A small sound classifier, trained from scratch: 1.96M parameters.
Rows from block 6, named by matrix and row number. Each number is 128 + 32 x the weight over its row's rms, rounded and kept within 0 to 255. All counts start at 0. Numbers have three digits each. After the name is the row's rms in percent of the matrix's.
# conv: width-5 conv (model.blocks.6.conv.weight, 256x256x5), inputs 88-109, a 5 kernel for each
conv.47 095:102114089122140090133124170182088175080178170090131164099092172118066056063151143169133128136139173099139158091094171101136165170088133149101165093143082121113173174169139100144183160115161179155108118129090168100102158115147103119133139098106139166111077139125103096110134144148130158084091133132141114120148121132054123141155133
conv.48 079:100063123168116123140120169074083095148120130099085121110088126070147190054120156163127080099147148104103129077132188098138123129162102147099083149109082114172119114076165124072129107137125161131141151132133054136113111124163163131138111072151108135146111083141105145118124215175082143060094161129141087103092121133051136116221071
conv.49 091:172087122139101093135135110150124115056072124129138077094068115102164111083126152167109110138130135162087106192177087131122103105100107141141115133133167135126189089014051167197140168101152184111095099129141123146055120121081146168153110171103121155108117100177123096136126160170101128116097129177085065102159114170146127102139173
conv.50 102:140119152162116120091101127104148171133143132110131177129103169100116093163190068132117161047157135134107155138143124140126104109118171146179104104127084122094105089138082107155130147188138090166142123092116102115111136117098134122115147090135107139152147107138088182092139131177167092157129121134127137118113098143143118149181073
conv.51 140:140101145101142140038167177103172100182124091142144165111168132074157180103164136074126182101164113136161129171106124148142134137091123142121075140104124176140094133128097148127131189054149107120142087095141111090127125142119174108123139152102102171138140118146127098144139181083173140085156144155137140155085133101095108103099156
conv.52 070:126166117085111160084107117126140144116178137109088180118130137120156083128151130112131054137132134097136104088097158165178175132104119149178115171153110214172031148099148065161155144164122131179129175121140117105119134161127134118081125149141126122083172141145125076129125125114072170121106134118117176163153098050101148122076162
conv.53 073:100150134122138146120100129158067177162096113191104103050155047178233143106069124155124113132087176194137145155198115079134109114090139100159137164072105135129157189052156157100106157176122119139133119124156049102049090174120155142143165151118112149135120160103131071121143106213138113107127146157061094107145156070095113114148134
conv.54 073:105127102135094168150173149126108119125149110095118124098072165255222139059139130151184169207135132119083074103165140088139094116116123141136136178157087121114169151082141161123119129171164142172182129150131113131077080147097124148110103145140123117108144115084158166166147173155115107056107086152169157095122070131114137118117147
conv.55 095:125183118147070183090141135114168144093115134144133120133130145191112141173127161118100088142085135105134099125073166143087115145110116131142123130092187130138120150164139106129115069155096126116114120138136084098180143103093091150134170073125070130113187186103119138160110190080162096158138148130082093154100065161125216091087062
conv.56 088:164111120152061134150134103114132123117120136053148193097074112064049128140110205181024109102068154138125141165170117126112104160101171034077081061127131109133107146155115066143157098113133166137134094093144155093104098121103147110101192079152109090138129125107122080100157011153084110145150134110098151170145109140145094083117086
conv.57 080:093092126176122089111132104064127078087206122114097140101113108120095094106147082111137078107146113152145082177143102160128143137135092120123155088111075183118125101113136125128168074142131078114071163151166208136137155117160097074132168146107161088158128059159147087120129129162104112102129105115151077119140082127183112095155097
conv.58 088:099138109044094129113126158128135159155138095057160136140086110150082050127105114158153121107137100127138134183089106124201171100146109186103114164166121169151159173086167163072217125146103175141118104151236111150169128148123126142116159095084154167082150117134126053149041147129110103187133123095085096144154101111152149096112150
conv.59 080:143134125087111134177121147105130165159115113071081094140122162100097118095151123179110138136119153165102172156106117095105126153083196133103093117123086147124092077151118110134182138169116207134185173154123106130136138095047116092131170121184149094107155105103088138144162103127109136119146136094120114198135127086065110056152075
conv.60 109:101165153135117109138105086179078114159128130141118132058145080142148100109123109132109120132134117146110129072162112115155143113102129141152078115190148113130104151123073153114143110092153120207106100169142152080201131126127113090147088166105150110145110129130122161160162114127072124097108155109138122114133102101102095125136155
conv.61 100:076113136154100159150158089134141155135164135093098140169157123145146137070079155080133154142109120155110123083129138166109159162099104132163116110173186091161153146088119130092133098130136154131095117135095128114106134146127095158177134132121144118100145151090133133139160147115160155101106141084132144114116148090097076120119150
conv.62 130:118126178152064106163055171102160074120125095111113079150129085108108136147138146132123107101144142103139164184087095151125189123147108101155150108126118151122128125125170089081141150087112136139124145114102127167077138115163134178100111188133060162134114147134119101142154136139112125118127097167144139105185103080140130124148090
conv.63 074:105158128109117156160129144085106152154137127162124078087103150119174146055109222154149108108105106044122128127164127135109148122112101120090093134140155143157092124164154176127108144131107103199159156108111145103089088133180126086135096140141134137123092091126158126119133136163114116168179125139096150151140140074071132182171102
conv.64 086:141122093080161105102142172084133103107173164166113079086173044114084127136120165202089137098099121104111184130135156141119093120114159082110111027129078069119106110121155126159114161205107130137087096141135137137089151138122142207141083119141073117181112140073124105149159122112135124164131170113098154169133126107134159162091130
conv.65 089:118117093074107144158093166143071112113111065173121111117088132102142089117137180167125089133157162165118147145124092099115124118121119115086091172094109087146178127138193163147102106155120092150148143139149098114182109124087082146109184119148126139117105085139135160166075083099117089196209093138075062158107110163091150133118008
conv.66 089:063088157104141111081108107116087079078126126093151124079129099121112115161142142185071097110137177073117153156157079123138167127140083148128096153134106122144139112132144164121117111091122182093120157130174121121105131127153145100132134142108127077146138152102160155126156088165093122180148116134072104095116117116161159118138108
conv.67 089:085104137168170112142112080110118129130133131120134170206073085119135115173129097166164065114113111118155129111146152091111091137145156132142121107102028188093111160122112140196100142120119131128155127086152151138154134117138159090117110181135105133112128121159140113065160101131128048192167133053085124178141120147062099174176073
conv.68 073:098126154179149087102170118152152067085156059168128120087126137081130218159127181122130090141098167132127125126174100163106152132164096144108127178121164125184135131081152166141121099035106036120128069132131131135147171079124093108159122087123107111096160135092152142127088146136139177137093120137125191115117088089163180153103089
conv.69 148:149103128156106062165174102096116190124114118154129096101157087162123137123097128115135124144101156105153149178104059167121127151120123164058085221136163089156139127118170089155105087180102153097137123165147124132135137099156096182079163096140127147135117201121122152125199032161099149157116113115159112112128125119105106132150129
conv.70 094:116163123121121102159127101112152128158135162098124110109101118144190088124092113166062117181200174069095154184139095141236150137116078167151138170130123099115097108077142162116098120110142105074109158173135145125119089154118086123094087147145135131087137136119112149241114146106186069085117094123145162139078133064161078077069161
conv.71 090:097148143159124128162150079109105214064176092156139138114143130151111132097141131140107139155108154114147111118113173095120115132080156106065079088042152115118117169140056123143135146166124096123163128078151203155123109103115191157157133116115172137116064145168100100071101153127094082111141160145122105138088135152191082132097069
conv.72 123:090121122133142142148095201098110130160122123185164073125165091108208149155108085134177105139068147167102147146130089130119124136115110126110145153149033131088118164090108149099138122111115152128109154193116123108174139137167160126183152092137120133117126104165107210096124081082188086166135108125140103126123122124108106128174115
conv.73 091:112127150118107058175167098104077186126090078156141057163126131141114100124128118111138107121142087106155121168141103106119124150126107151075133131110148124150100158101147115114117119142156103119091117123155123133142104065197145154124155128125134142125096163115134125085195093103115114136134139121141100120129110177162147155139069
conv.74 088:143115153087117151083139142155147200106071097132142123099150120134129193123103159156190056125140159055130055140133107107103128135143129223096106146138145140141054126147145148145082105122127102139088089160182119126167157109157111129142136135176108095120145174113130085144141084141135142146168118106104142105114104097066141154105104
conv.75 079:090165154153124113098103172174107094073104185133144128142107151175146113106172165115122064146089119156185033108052135130167133117077125123187169139088080129113115130118127152112196165119118182054158098133164193113137121145178131163123182047105120140077147156079170080128169039171130142086163194169122081112088138131070129111148086
conv.76 073:177167125153080140111137160111142156128062137101173125080128141076165109119142142129116150079088084125093132089138139109043152080139134047104079090115075142150051099096109107187141126120158146139123141163155164140169146153102171136114138088165158148149090137137149118151081111167088169168120142165103189157130141156109132109076056
conv.77 092:132121116100148084097176107148118194111095063108059112084143115127095123105149128166121169106124177087132094130173123135126109128182104131121104131124163148095159171143085150168134137101160104137125084119084170083192162165121065127195127091139122080122143182112133126108098109089178113141148133121148148093144139147172096152106151
conv.78 078:146122080160145081118158136133076162193188115011158173144102141111087104153163121169165081109169146132120136142169171099104156157133157122113160141122139098112136110098137126199102115069159152159111131145091150162138111137118111118187131091179124108142160123073088125145126129202154081154118142136117104125097135155115136137143068
conv.79 090:085152112119125146098160113109161112089134179084099130137122142104203161063117163134107126161132168131138170048105180103116169139114140166105137108120068144131145175146111140092132150117113149103113143182164144127156135147171049151061056134075155094152147154165138091115144127164125100140081092112145135108140101145143173116124092
conv.80 123:081172140149094120130121157137047203049135074088111113161102155163117136118109141134086089099152148131110163150125148148123166132142126116074138147156101115130096146073128122190074072163054163119104141125159099150103150062136096157120120108158114103104147129183139130153108101144075106144127125148084077105137094111122131131162129
conv.81 052:146159137188159132128146154095134135173178090101134172088133097102129136157074125162244083158117129140115157148168142119131104090090107135122124084138167101086124113150104096125119121131185185136103127123157092119107121129098172131159114160173095103129146131162153123102151191151121137188123087158185140125153155155134151164100088
conv.82 096:122051188098107129156135096142145140112099119190143146086081110084070124158119185087099159084160092071184192070136118115134126166120078143111089166163173067117124156121109132140148103113136158111120155120164083147138099165126119122148146092104085158139129134111120196136061160128130142124185122117182137117092135134105127149171120
conv.83 091:174170149146093117126182123130085199099130114170097141113102107164144132089121165121094151112136151138091221085168117116097119133093189078069135142057096129162093120106121111125138080144143127142132141131123076117107105125114153177089157063143125098161196072136141171135118079110182138104110109160065191149091150116152161117097138
conv.84 087:097158141103113122108091139089115090165110184136132131153082190077167096169159102177113108091167088117078157125102123097102152121136106174090132169117028136111079044110133123168094165137132180151163130118167132166130152153122080107196128137185156132107103080104077156176154062075166115105131154141144154170082058135199146125083079
conv.85 090:110130140155103149111131151146175161083110149155100201141109098116107094095126117122159147120156173113133110118109178111132099108103121135170057123143091124080155210136109135116188192084142124100126096210148070127108178168096180130109083172167125113131120128083098124158115159120131132112126120134107068096133113092113103122179146
conv.86 080:156098154136065113161141195213021133102165121116093101112073177119152040112150170156152083101142119121165143072094155088162106121116109114120068068145080177120158166125101169141206104085103184122059104160108139098091104169114079127176164146092083126151165120089116073106158143143123161080141136198120121125109097143153140135157159
conv.87 093:147079140151091150124145105120060160137212058149078113190121097107121089112126117162100139134104166122099115114134128067108086166138125137096143141117174131145119153097108153183106152127171105174125119119055124082111113173089160142115079136101179109167084138113148129109172142141125139145113109088172146160087139135095185162138108
conv.88 082:097136107190145105096095098115089144131154183087130104114067119140088087145108126153113145142148148093093100153152154118102134119132155082168126147129118148096123139080112088159131119136146121144147127142134152152173130088121040110145104053120096134166131135093111115063101099174127080133113141100116169096093091133112179147102098
conv.89 080:094112125162085136128113156140161117136120094138115118192114114193145093118076157139134127137143144138138144093137099101084063127114168122100057127111040185157107050043109124155114168140166137093108172137172080126105104089196167107126171095196181134111089096165097080180106135093130124129107149165150152087164124137084147162127061
conv.90 093:132104121126107175118138100063170123150088111071156148167171116184127120138107134132098111094206106086102127149149106120111132118147130183096155138126062149123115097102090142135149140069147120128117113166165126127170091170183126059173115151173112124123134106139144139133095163099122109111131155113144160074089166113099127111131141
conv.91 156:093106140193091127135118094065090128115164133110128160094148120117081172112148126078080168098134149183108090122117092112108105154097185083102171112161084084129135090170095136153116107099187116134161181092087097115119115139142120142121120131147140087102131047119085156193107180153075103117098133158124126152124145086117112092089122
conv.92 089:173105146149139132092098142109114107095135109102129130154158168165117088096114170131134099155156120136070173143095148146156117099151147125099131134098098125116187170180136073119148097110088081084136118138082051132127181139129116125137149123136096107113132128125121137134134174091143201068126118178124147141110110124247081083121121
conv.93 095:124074159159115155120114155117143157137122123097160123145174127159144161116071180117080162020147165171090132130133158160085119127134081146129181095135098075109125137137087107129085138162173143129169114132124145148154140126128150122138135145141104131137132159066112194146121138134105071161147143076137163133057145102125092115103065
conv.94 090:168130111116138139111067107091209153158124122125139112177095177130168089132175167136037143059136148136100142127143127127113099131126166146108123091105139062086099101136123153105110164127152158088144078090091150100110168154092175099069105187151092135155144051133079113123131137169142104148119098167085141129098132093136100139136114
conv.95 127:133150110152160053119175114084111179172070136131150081125174146112139140170140089131139102119118100150130138145167129104132115117139129185038134120160149111109114120135118129107107109175157084123111113116131118142115154085122112124148150088105152112145133094139120107109161132120147123115154129072138126157102184130122111146161115
conv.96 086:057152099084087141146130138101140127117090108121102039177110085079133087145124179158096154108129136177084166142191140066168140127095119112109133123171068127147113132138148092112181140169117170158182159140112109151154116109180134172135134171147154171108118081205105133143051090045080059169110148104189128113129140156131140110162183
conv.97 075:134083145092109061174106151114184201110126123107092146134084109131116142131112130170192075152149148160152111143091121085142150092110164141134095135151093181154124088139129105149129166167121120166116134152107167114125102116165111088155151153157135133140116149124104165073057093177106137127122162122095188121125100067085075124135148
conv.98 103:157182091082137143112122124137059116142122105115082101161111190074152135053098109193134092106099148090157157095155113125097113137136134099115113156128130125144140103122123114127150145115133145168127144116094141123134127145124170136143100117120129107165148141099121127153123080183134141138153107172084092166127130163100108090176170
conv.99 093:166085197124092091089160031183182164098071115136127127153128088063115166148143086131111182087117136110122093122155128155112129133092138144181159156116097101102106063162113131103171153120194119164128100116138177111157104168130136069126091139154130105091123100162102133113079153054096105154142130084145233139144171116103075128146133
conv.100 075:125150085139136106126142098103077086067237090099147088132169072059139111113130100125139168109115139112133153142077100110094138124109127133144142109155219106138157117104160089120118070166101137143061087138142096086128125112093096088169112209148137103094117072127167152152129177115131172136037059149166113111122158088184094144141139
conv.101 080:160115158185073115129124121118155177106182106077133096195077216190152097176157094164171079135095108148145202070161128081113082133105161154125121127084110155106082067218095111107100146106180141125190134087118141111105125136131092168103123179139106119147118174132093110110117135172154067098106163127150223113113144117167118164157076
conv.102 091:105178070131129148175159159163111107162185126101133178161165123112067111115123125164158125118115144143116075150147132110118090125084130089120136111189032139115206124083119137090211098169148156114126173127067096111095145128148197143091126171140165155138134066127119144124071080133118119137146192178073110118097100109098114122137140
conv.103 078:148062103131144121072112072138084189136095138073169131159119091121143092086126071152184085104131155165124086159156112094109130172153130151105111196098129135141134157060176127128136154064123154128145075152176185085204159121091133065110156161127137158084161127120135139124163142145132094137156082091171129141088055146086121148117110
conv.104 085:126146122165052185162119095097089175175142097070143100103180055072174120121136119116079188139134142145108111109111158150113123103186128093199187123154077174161131130094121130106140163139135168188131110131144156124138129133124205086149160131126131146148145051146101105175176122157095192095138080074143154104106094136015145136137152
conv.105 099:092157098124115114134174138123089134085147187183085145124109105132060099144124108149090071168101151092120125108169133146199069163117147118114139138131065162114164160135102086097167118135153135080100130153137119090128146141138148085123140129128133132132142123171124076106082124131098158082117133099101103086075171079159134117124130
conv.106 099:058074137049119124114117150178133111125122091074200100093045120139133100124162145165079070122145166106098130137151129075110113164127118211109077149117141163101175147144167170099128125169141126116115104115148104125098085163175183156138115150103138150161068097131127098152096180119180057165151146137181066162127164130020138121144103
conv.107 084:119100101149142139151116098135159149156171148130098181128154093147130094129102090135144163097160159133121060141079140134139136130064113145108123160144112098129192131133177134075123159157094133104138159123151104112169123087154142090116162165172121129103149125144127127137081074150154169112149165116118133115116084123130163125140138
conv.108 138:181097071142154098170134119170073123096136131139165104146106139097139135122116132125123118146089114118190151080118199112190159110130086107092144140131119102121128172125125114121170091073137158144065086178155157102135174117097133112140166146128133142108089119107113137136088099137148125135148096097072183086127166083136109136185127
conv.109 173:086135139102133121130081115110140111115139132079097154160160077114137152122137107153119114086132076151110090137103100157110153120140149133096135138161047119159140104158128134130104106141119118141117158178101095112142173140099074146121132136126120132133131015134154095162046180161092149125099146174129164144144076077157158077090098
conv.110 115:123134174095153155104112066167156101110215102084152158139136162105127098175155123166127119094137155113109105131130106141080161156089125088161148152084077171134127113198097140076162163102139086139126109106117157102174092159107166077139101180142162097161123106085120155131155159093130130148137097092135169173082096121103084117148157
conv.111 129:107132132129143095136131086108121094133162068073097158119135144139128128112128113120098111136133126130099191095133157149201115138141147101168164125131163137098099086064115107126163112125132132091162162098126070060140118099136126070113123145125102121140083106123153140141093144112156136062121118121130188152150092100255069058078140
conv.112 094:149168160126069175086110107145111186125095151113162106079181138108161125114141132139108142168062175115079122131106113153143111136149090153101161086209085095146125115053063170110152119131115144121125124126163095133128163099138072143152166089114163111131102192123123087167160118146083177163094168099132118061123114211105175117048183
conv.113 119:076140116126117112145139041175111186085095161079141133150129071155119122155114163121109117134129130152095131124148134102120093137112095115150129148138145124096134097155150107132112089157131105155098155124186123150158117072177087103189094098138093155109161094149144174156125065114165089137140132153114111133113121136072134139129114
conv.114 108:179150147104125102130109170102168146117157140126096141110168056059100120095154139118076230100090148087099136103170137137110110175100132126117078074103110096084086149129176138140118169127139083162110114082122084109152138103100152169149155094102102155203119159163141097001119156108098139161140144093137169107089138172154067108109145
conv.115 093:124126100129114166107131082167155142141151149157129150087116127136055049054173203132136129140141174130115122120128136125165153142110115133069129097158078197173158127065106140148156174120124180153106134146143172120105131157111148176165152106103129121106112156084135122137162090084138140114141154132124186099197113105151173113140083
conv.116 119:118099083116096143093118127072098142144061089154135083043162163181177136168090097104171154089100160105114165181160073032162138127107110138066162148097108133150121131122145123106111092128113156108147118076126145101126133133116089134135156113109112163121144139166140063083124098146183128097123120095123244081115090143173128084038043
conv.117 116:146156067089142129122060111145121201139044108119113171152104086207105167117168117066109162071137137134151131114111179102112083113165164135128110082165130130103135115150122065109170143110143152184151092134111159096086164206136099081140120143110137126137129097138130143149107078149124103147202154064132140160136056096120153124145106
conv.118 100:134138198138085166114125108151103091178119139105094136146190164078116063144176161131060169098144159155118159140137126105113184146098101142142039111166069093128172182119114104146119202116129170137151150152163124121115163147120160107142192094113118117113171136135104126140125054144154149100168144135081145173159182074111187138152028
conv.119 091:189121084148084099074159130119133111154070173134186153125141125081108080137117136140112148132088104099165108174156116130145132148125121085162105169116107100158171106157102064067177207140152104108100122119129148114147106116181116163156162100145149147152106128180116157092142155112173050109101122169145089147115136107134068119096141
conv.120 088:120150130174093133080123130081130156073034159131101182161018153149207099100139107145138114118112108152119157099106151121070109140132165115120053112136088146134119140176109090115170150172123115074164141108170176132180104105120107146129146121152115168133098135122140043108148107149111143051131181146120203114095111144145155096075056
conv.121 092:143114101136143075149133163099107217101082124144104133181191081141104186133117114118187155094139107133131094165169096116097123135160087182060146118123126158139073137105124100159139102182111139105103106127132122135111122144155121185133150135123148126117163169129122144126172084129059186129125162116167143140138073154075087081181146
conv.122 096:079140172087108144132142138107114114182127082079155190101130122147138117135096077107128158062130080128124119097110192106099125132132108103118152198127073110139151099084137148105137161119120122124174167102085121127154153144142186136139070149153130115124126059148114112179098136114121081158153147143113149161143150078072147150107167
conv.123 086:110140115107147147163124120150151183133097127058197101182168092093112134123149160094071191126097182067110114154163127094163114159080104116130109130160127120157093115081154114125131163097110174128120126156168107133131088151132146112176134195109097177174120127137147112146130036102147155138190108048147155121146123139080135134144078
conv.124 126:098120156126145169042113154134192022147117101143098178147092123049150086143164122129087106094121144170129166105144174128136155124126120093155112106111116151142137132170032120180123093013138107146089090140135116109118098216089165071144142121135125118141127155104159139146075196105102149131111100136100152111132131101215109102115136
conv.125 087:133119104077141172108136125173121100116102152148102148107089083144132136048095116116087132116135139141110151159106139101138098132068136075147141096141093104151160105098134083121160098127120138092123145110180055095161131164083170153103128123144091112182114160126102112111120092143094125084157144109080102101076105133227164112114189
conv.126 145:134091141150138119102107125124084122151167129080117163096109117093080145162107143116136143109121169161103171125124111117148092148134135111109147099146126101124156150114089154137163064154156152119089150081105085127136080107167082146098111094145103098159122073128121146159081168132120118142121129129125079111112088171255127117126246
conv.127 087:165135096168082124157137146152183000171179073113122159080109177074175087090161136092119143175052126092138071101097101075139132100106093062134109114188129132115140131141059169156140106111125148129159105133113141100178162106104059159118135106121091136145112131100167063124096133139143141108119106170150108183105148148171115117122176
conv.128 096:155090137114130132103142185147127182116059059095055108114129106162150189066102159166150095070141167129094069161155148095059149163117149161136101119106078114109192099069052141147153205130114124159157122073151148168076097100172161103170072153131148140097114095178097155092131114177148137150128165139092076133170118116064096160119148
conv.129 089:136154129088087170143167127151097157178145114109187112120219147156142096132145117147234135081072091179168174064155141132146084093159134148154164167149121090114173151159113059079155160156163160122127132174113143171176116167126181145153086160131162108117123068122133161130129100142085106157142145060146102130102160057094140124140151
conv.130 088:126099134149151119102161090116087105085124151057143160146163136150142079101088102130126132131069095127143134141100116093151084149091158105068116109162093116160071088114091148113142105093098137173124121144089161142181128198137109122171150171143158151100101102156096020173102107107107160111141140160111100158135131118162160113093075
conv.131 188:138106154133129132163125089108119135088143123134120172138096101146060168115158097184089150116122213106130109151128119134167046230072154139106160110172122125117104164120111154156144123104166142140148124101107121111138141166089121131124108132132151098150123144141121103125123111151105149118140132147107122151120096106143133104130126
conv.132 108:135119166144091125064146154123178101114119163192119149130129110119155082161143126127102137119145135129153149103072168130172111185114073163111210126095128130109158188176077149119118121141152153102095166152146118174151128083138081131126174060129162116144135158053112197140130093117169150081136159139104119118119152110086098110127152
conv.133 087:157111155143056134105129123122110142115092175127146120131109128095055094073132111137132153181099173141112114135136120127138105152143070134136136166128158144167123140111086136147182108158157163096063148154111108121186168127119117094079193059128111126159123151126156132114149058116158126124113115160143117115119127187091163129134116
conv.134 076:085111100148156177129165110138117097118132071120057131188098151133212117087116177137093159153131150164116110155108149094142141086186139131097091119097139144111166169094175149108093070083115144103127095104111094134104113127120095099167159057149187107097117143143161087138135168112099072087121123155113155122080078094182176105146119
conv.135 099:145118117117158097169154105094173190072115073059167137109088124155183116165156127189099098120124108176109096124155090113142109110156116141151126124117152174112164115121110130095096166140120146138105087130130131117114129152116128142173037160116102153097096047158120131138072199161132105117116120141152128084113175093108121135123120
conv.136 083:146087145101211039170085115131136170097080189126106103130144145078031110208100173170104140099164146136109161114069100168085134182128118105133139089148102091069087106136164154149136139120150118200122136141101140154101162103116123121161088105176112116080126137108085147092166105148145101155139119166172124140109147138134123172109145
conv.137 106:063162132169119113080201136083075180150125102186081121118112107150194172127140116100174067144080116151107118090201099098171120077135109125124129173145168186077099164097140142088102147111131055164118078102141178137089148103095143072162139147131116145088131119175059127153141148117167096095135149140135131147141106167158111153114156
conv.138 113:148144109118114097177155054135093109152172173140152125134063204184157145178122147102152088091149131141189121141189122101179129124119092146098107160099088134135102099123195099069151108161108115076128153112131097136132125125158098147112089132142097137123118093164154065098166119150163088140131132134128089142151179159128111137151141
conv.139 091:118149121104158121156046153193105195116076144148149143122066101088115099112103155119105127131144177108184110117133178087092109198114144125113129103158142143077196156103100164118145096080140149076124126116112210150107138085124139076100139127131159126111104119109094193066162119109187105076127151103114131096063145160087095148123108
conv.140 080:123132147138149087117114126148119121140115155094142180132137138182105136066148162163165110135105120170093120138139161087139161124112127167118067129183129138130180103110188119093152163185155121134107152148104117108135095141145205119112142149156161118125102118132103158149105187160111134134126138112150105105147129150110138121122213
conv.141 078:205124169221110104157115116154214144145150127110150151142157141196103103147157100141216115053075091137089139126143109107094119150058144085128091136125120131133075082112081145179148132092097168191094121117120154113087118111187178113152113130150100138142135105206129082049103166168075073157113141131164146124125124128138179163150041
conv.142 088:127178110114103102110163206118071166133192119146125142077143079140118164117147137110136125105119105129136109177176062137111089096097144109082108170151152092096207141142140178079124097127130118136163165134106118118117075142109190094092164089067125122153148099174141177102110121139107166164113159131059121079096112153124126122140149
conv.143 093:139118122128107163083118162091140120172191071144156140112105129160068128122106172147052143106116139139135129141128074090128177143091099157129163043155169195110056128141131158180087131087117151111103136122153133132156124182076099179138143087130154062182069100138171082149131134113131148111077124159133114087075145130156112111134135
conv.144 133:133142128123149131150104117137164150128193144076154180071105041160130162115143109162081111111119216128120098122160111128158131164115141111131156117154105122131108148151110109139149102079139101119153164120099106103138112154138096156144115119135144108169078096144124133166100150143099156111104078155152100138183123089169119129107120
conv.145 151:191077159117150113105194123111073182146080147147101136133144140084144122105185040147149107105142127149115115116134142132117122116162110164076112103148143128097177138121122139111142123098118086142130121137134100096161122113120140081168118116083219085177119164113103149125159123062149101125129159128116111130129104129126161147151142
conv.146 079:140168123175103093133122101162130116143143138111098165190171112177126133099159166084137121154103125120125122123090127108136147134138079169112062135188091127128076089118130133128131096167051151148157134179122126120092125159201140095145129150144116192074121119189124118127171122153162125126116117149114125150138070126124122129122145
conv.147 087:159125134143099187132079141156132119141115104128107151069145135125048063090144191146129155165057137150118131113154060099156126138121146127161181077155144143084136142126138111170180126136112233131097092121142143117112168122141126083070143132115093112096172146079145117197119071168131166169087122146120219178083095054099122151144144
conv.148 096:180094124098141070105068120105128087039071124113074108140082137173116083055149158108103158091125164171104135131137179105172118144119090130114138150101150170151141129142165132104105103143120104057120054108166138110119105175167124080134178124139083116118141121107075139100122147131128151093149087116162139150118136095194087074017129
conv.149 083:113185141157119124092134154135127154085105126093093113122210064113157141080085099096113247074154145100091106107113189136084153165107099137132140084163108104153148125092142160113132116136126149155115114154105110129154117099143159155134071172172136123109123109164102143097124111116219165142135141111061134080129132126112158161168130
conv.150 098:137179071114154145144086154103191087113120086116150130129087100162173115094173130105116123121057117174181127120081138097134096112131128128164113156135152130110168102211123157126191162129128149115140095128147170109120151160150111165120118141145097117101125153075132082101135126191080140072169170148169160127110177188053157136099083
conv.151 075:092159162125102077110134154077160109068128136131073125111098100158177127092163175150107118156091122104127107057072134103129170106083106096178185112125204184166115102114119155186094141154091070107118043129154159109140148125115065147149141095132121125137101147131100155116142149142087048149076110116138185136084088073119129114172155
conv.152 091:117167115185157080148123174093112121141162157084114167128091068132137127162088151128092073117164093169110122132144137132139111112152109119155109150074006168127151138136129096115118068158125131113085148161136137143123141117136120111107130176177118163121102068148164149144095123169122136119132117190107054087130166150143104121138097
conv.153 100:121182120154099183087119148122151052119140147080146142082044147140114120126125150137076144109206131087080143120095157105112122121109108049124184130068079107110160148124160116146169126049168103110132118093164131097158148164095146162134064136117138113137178110166164133129088153115145114165120118099197099104087116153164151140126147
conv.154 079:110128131121146165109111188083088158096088127117151137142086122135056087129098151130136114196094149110116142154135125122102152116107139153142137068136090094110123060104140166124128184097137138156111141087123176109107068180187128103154150085201170103122101147129124110110136102164152085108100125113168087063147121151085163136086118
conv.155 058:167155098117110125113135100092105095111147180113124107105236108126163112121159126087117169131165162151106109135110125177150197130137129159159172151078113109142110135134105116132128109136148099127181138166199225120109114128095143123137132137132104104098122120084129205156120141133079124137112121109122080143123131226179152160148149
conv.156 118:161172109143101064172116164135173129118090099120103139122131124152095061189124115124125185123111160098111141096161198069098141169100106070097228133186120100151124148109235109137126137158141099137091081160162144138082187080153067183130131125170082124102155145126108139160167081096126135125150132138129211104091105146104152127117127
conv.157 145:086120118162119156098162108133145097127086123107163148144090157130127131143159082135104100104124066185147202087111116128117143112123129162124136116141084131076211124112127131130082129112119100134124155148134118137177124106145142114111172148130128128112118146080144118190132103104121114150092168081142085113166141097102129121160115
conv.158 113:141070115133158125137127080116129124139118158141120183130148104123106100141149090159152093076122148130061188140105056159137109128089118130061123167134127059120158105154121133082165108150147119130147128134084072081105144168127150173150161143116181093128084129153121183131117122119146163140095179138163104093128135079202138074075130
conv.159 099:113079093137133130135184132110058161133128073129186121102119096120140121137106127121207107099143146155079118159172164061162069094178120142117096134160175131103137162118146120142153122124098170148132103139098148123101153127143162098138104145139127139104093087166126118150145154122080156140146139139100129172145141099129118151137135
conv.160 093:154120124135227133128119165095172111127097184072105159179082114112148085162132144156181111075108115153130126133148168124055160132163108131122064059181085095065070101125195109128105137169163130136163134133088142113091076110160224139095169071155133139111110134133118103053099138124119147158163152092121181146111087172083141199155120
conv.161 080:128128130143162118095111122136134114090044128113159065157120106125110074094138130116119174110108160130128147140122152066139138088100161156060075159115082168159086088093134175159138129128142197080119146154156091114139078113197166084126121140172094161168099080142139087107109147163121078102147132159132120085148126117110146155085097
conv.162 079:074112092168150125097147127156081080112070136122094063141130126122137113167149192149129084071119129165168129131150162131103140149109146185150109128101060190130168103053082137109146077134139142101199131176125148147109130131116137103110149135063145121148099118150163081055096150140151079119107167152113123029136149166097152156140091
conv.163 116:122119163075148154060129129144151047177105112073126117173096157080154129126144127096119134113168098153098208098103114130182137142115080184094120183099147121125066158114116155100123095065156173102136150113151088122183125198108125046161149083121129133136158163103145160170069136100171114139151140143113099149098122123185084127123181
conv.164 099:077192140136152102160142184105173120109092174134078143139159094137153119120112102083152172115088122131085117120136153116123117130077109096129149093137083125157172082103139120063198135165148095115133126125111103121106145074155164122152144152144076138155107174125103149060102096130176146170115137118136135131124094126122103100147226
conv.165 094:066127140148083111137093201091134114127148118115106159159108065189103203065088122156156117144102146099148156112095106124087018210140148142107126135149113152147157057068122110101126163133160167136094201108114108114113125148131220085088137135144103158153108053205107156090113113137175098132155169087150138076168112070038144180166107
conv.166 096:120146149147125129096130134133078154153130111111098198143107142069057064142148108134112149093124106161138194105164139056137132156155159085148100091174099163081111097104097109123158129097161214153136133115115113134108157158105166085094111082121146123113145061114136113122074038112079123120135120181074159089195113137120097189100110
conv.167 085:083072135112099106122129117108138133096114148080176163146102138130089164156111148142081118154140154059113138094159120144163096156118178134130114083144066140096123145118096094144167141124125153144117152169112111103145114151191145165164122125150075120173116149101139114146145054130137104152171135111154062098143128121057117126152118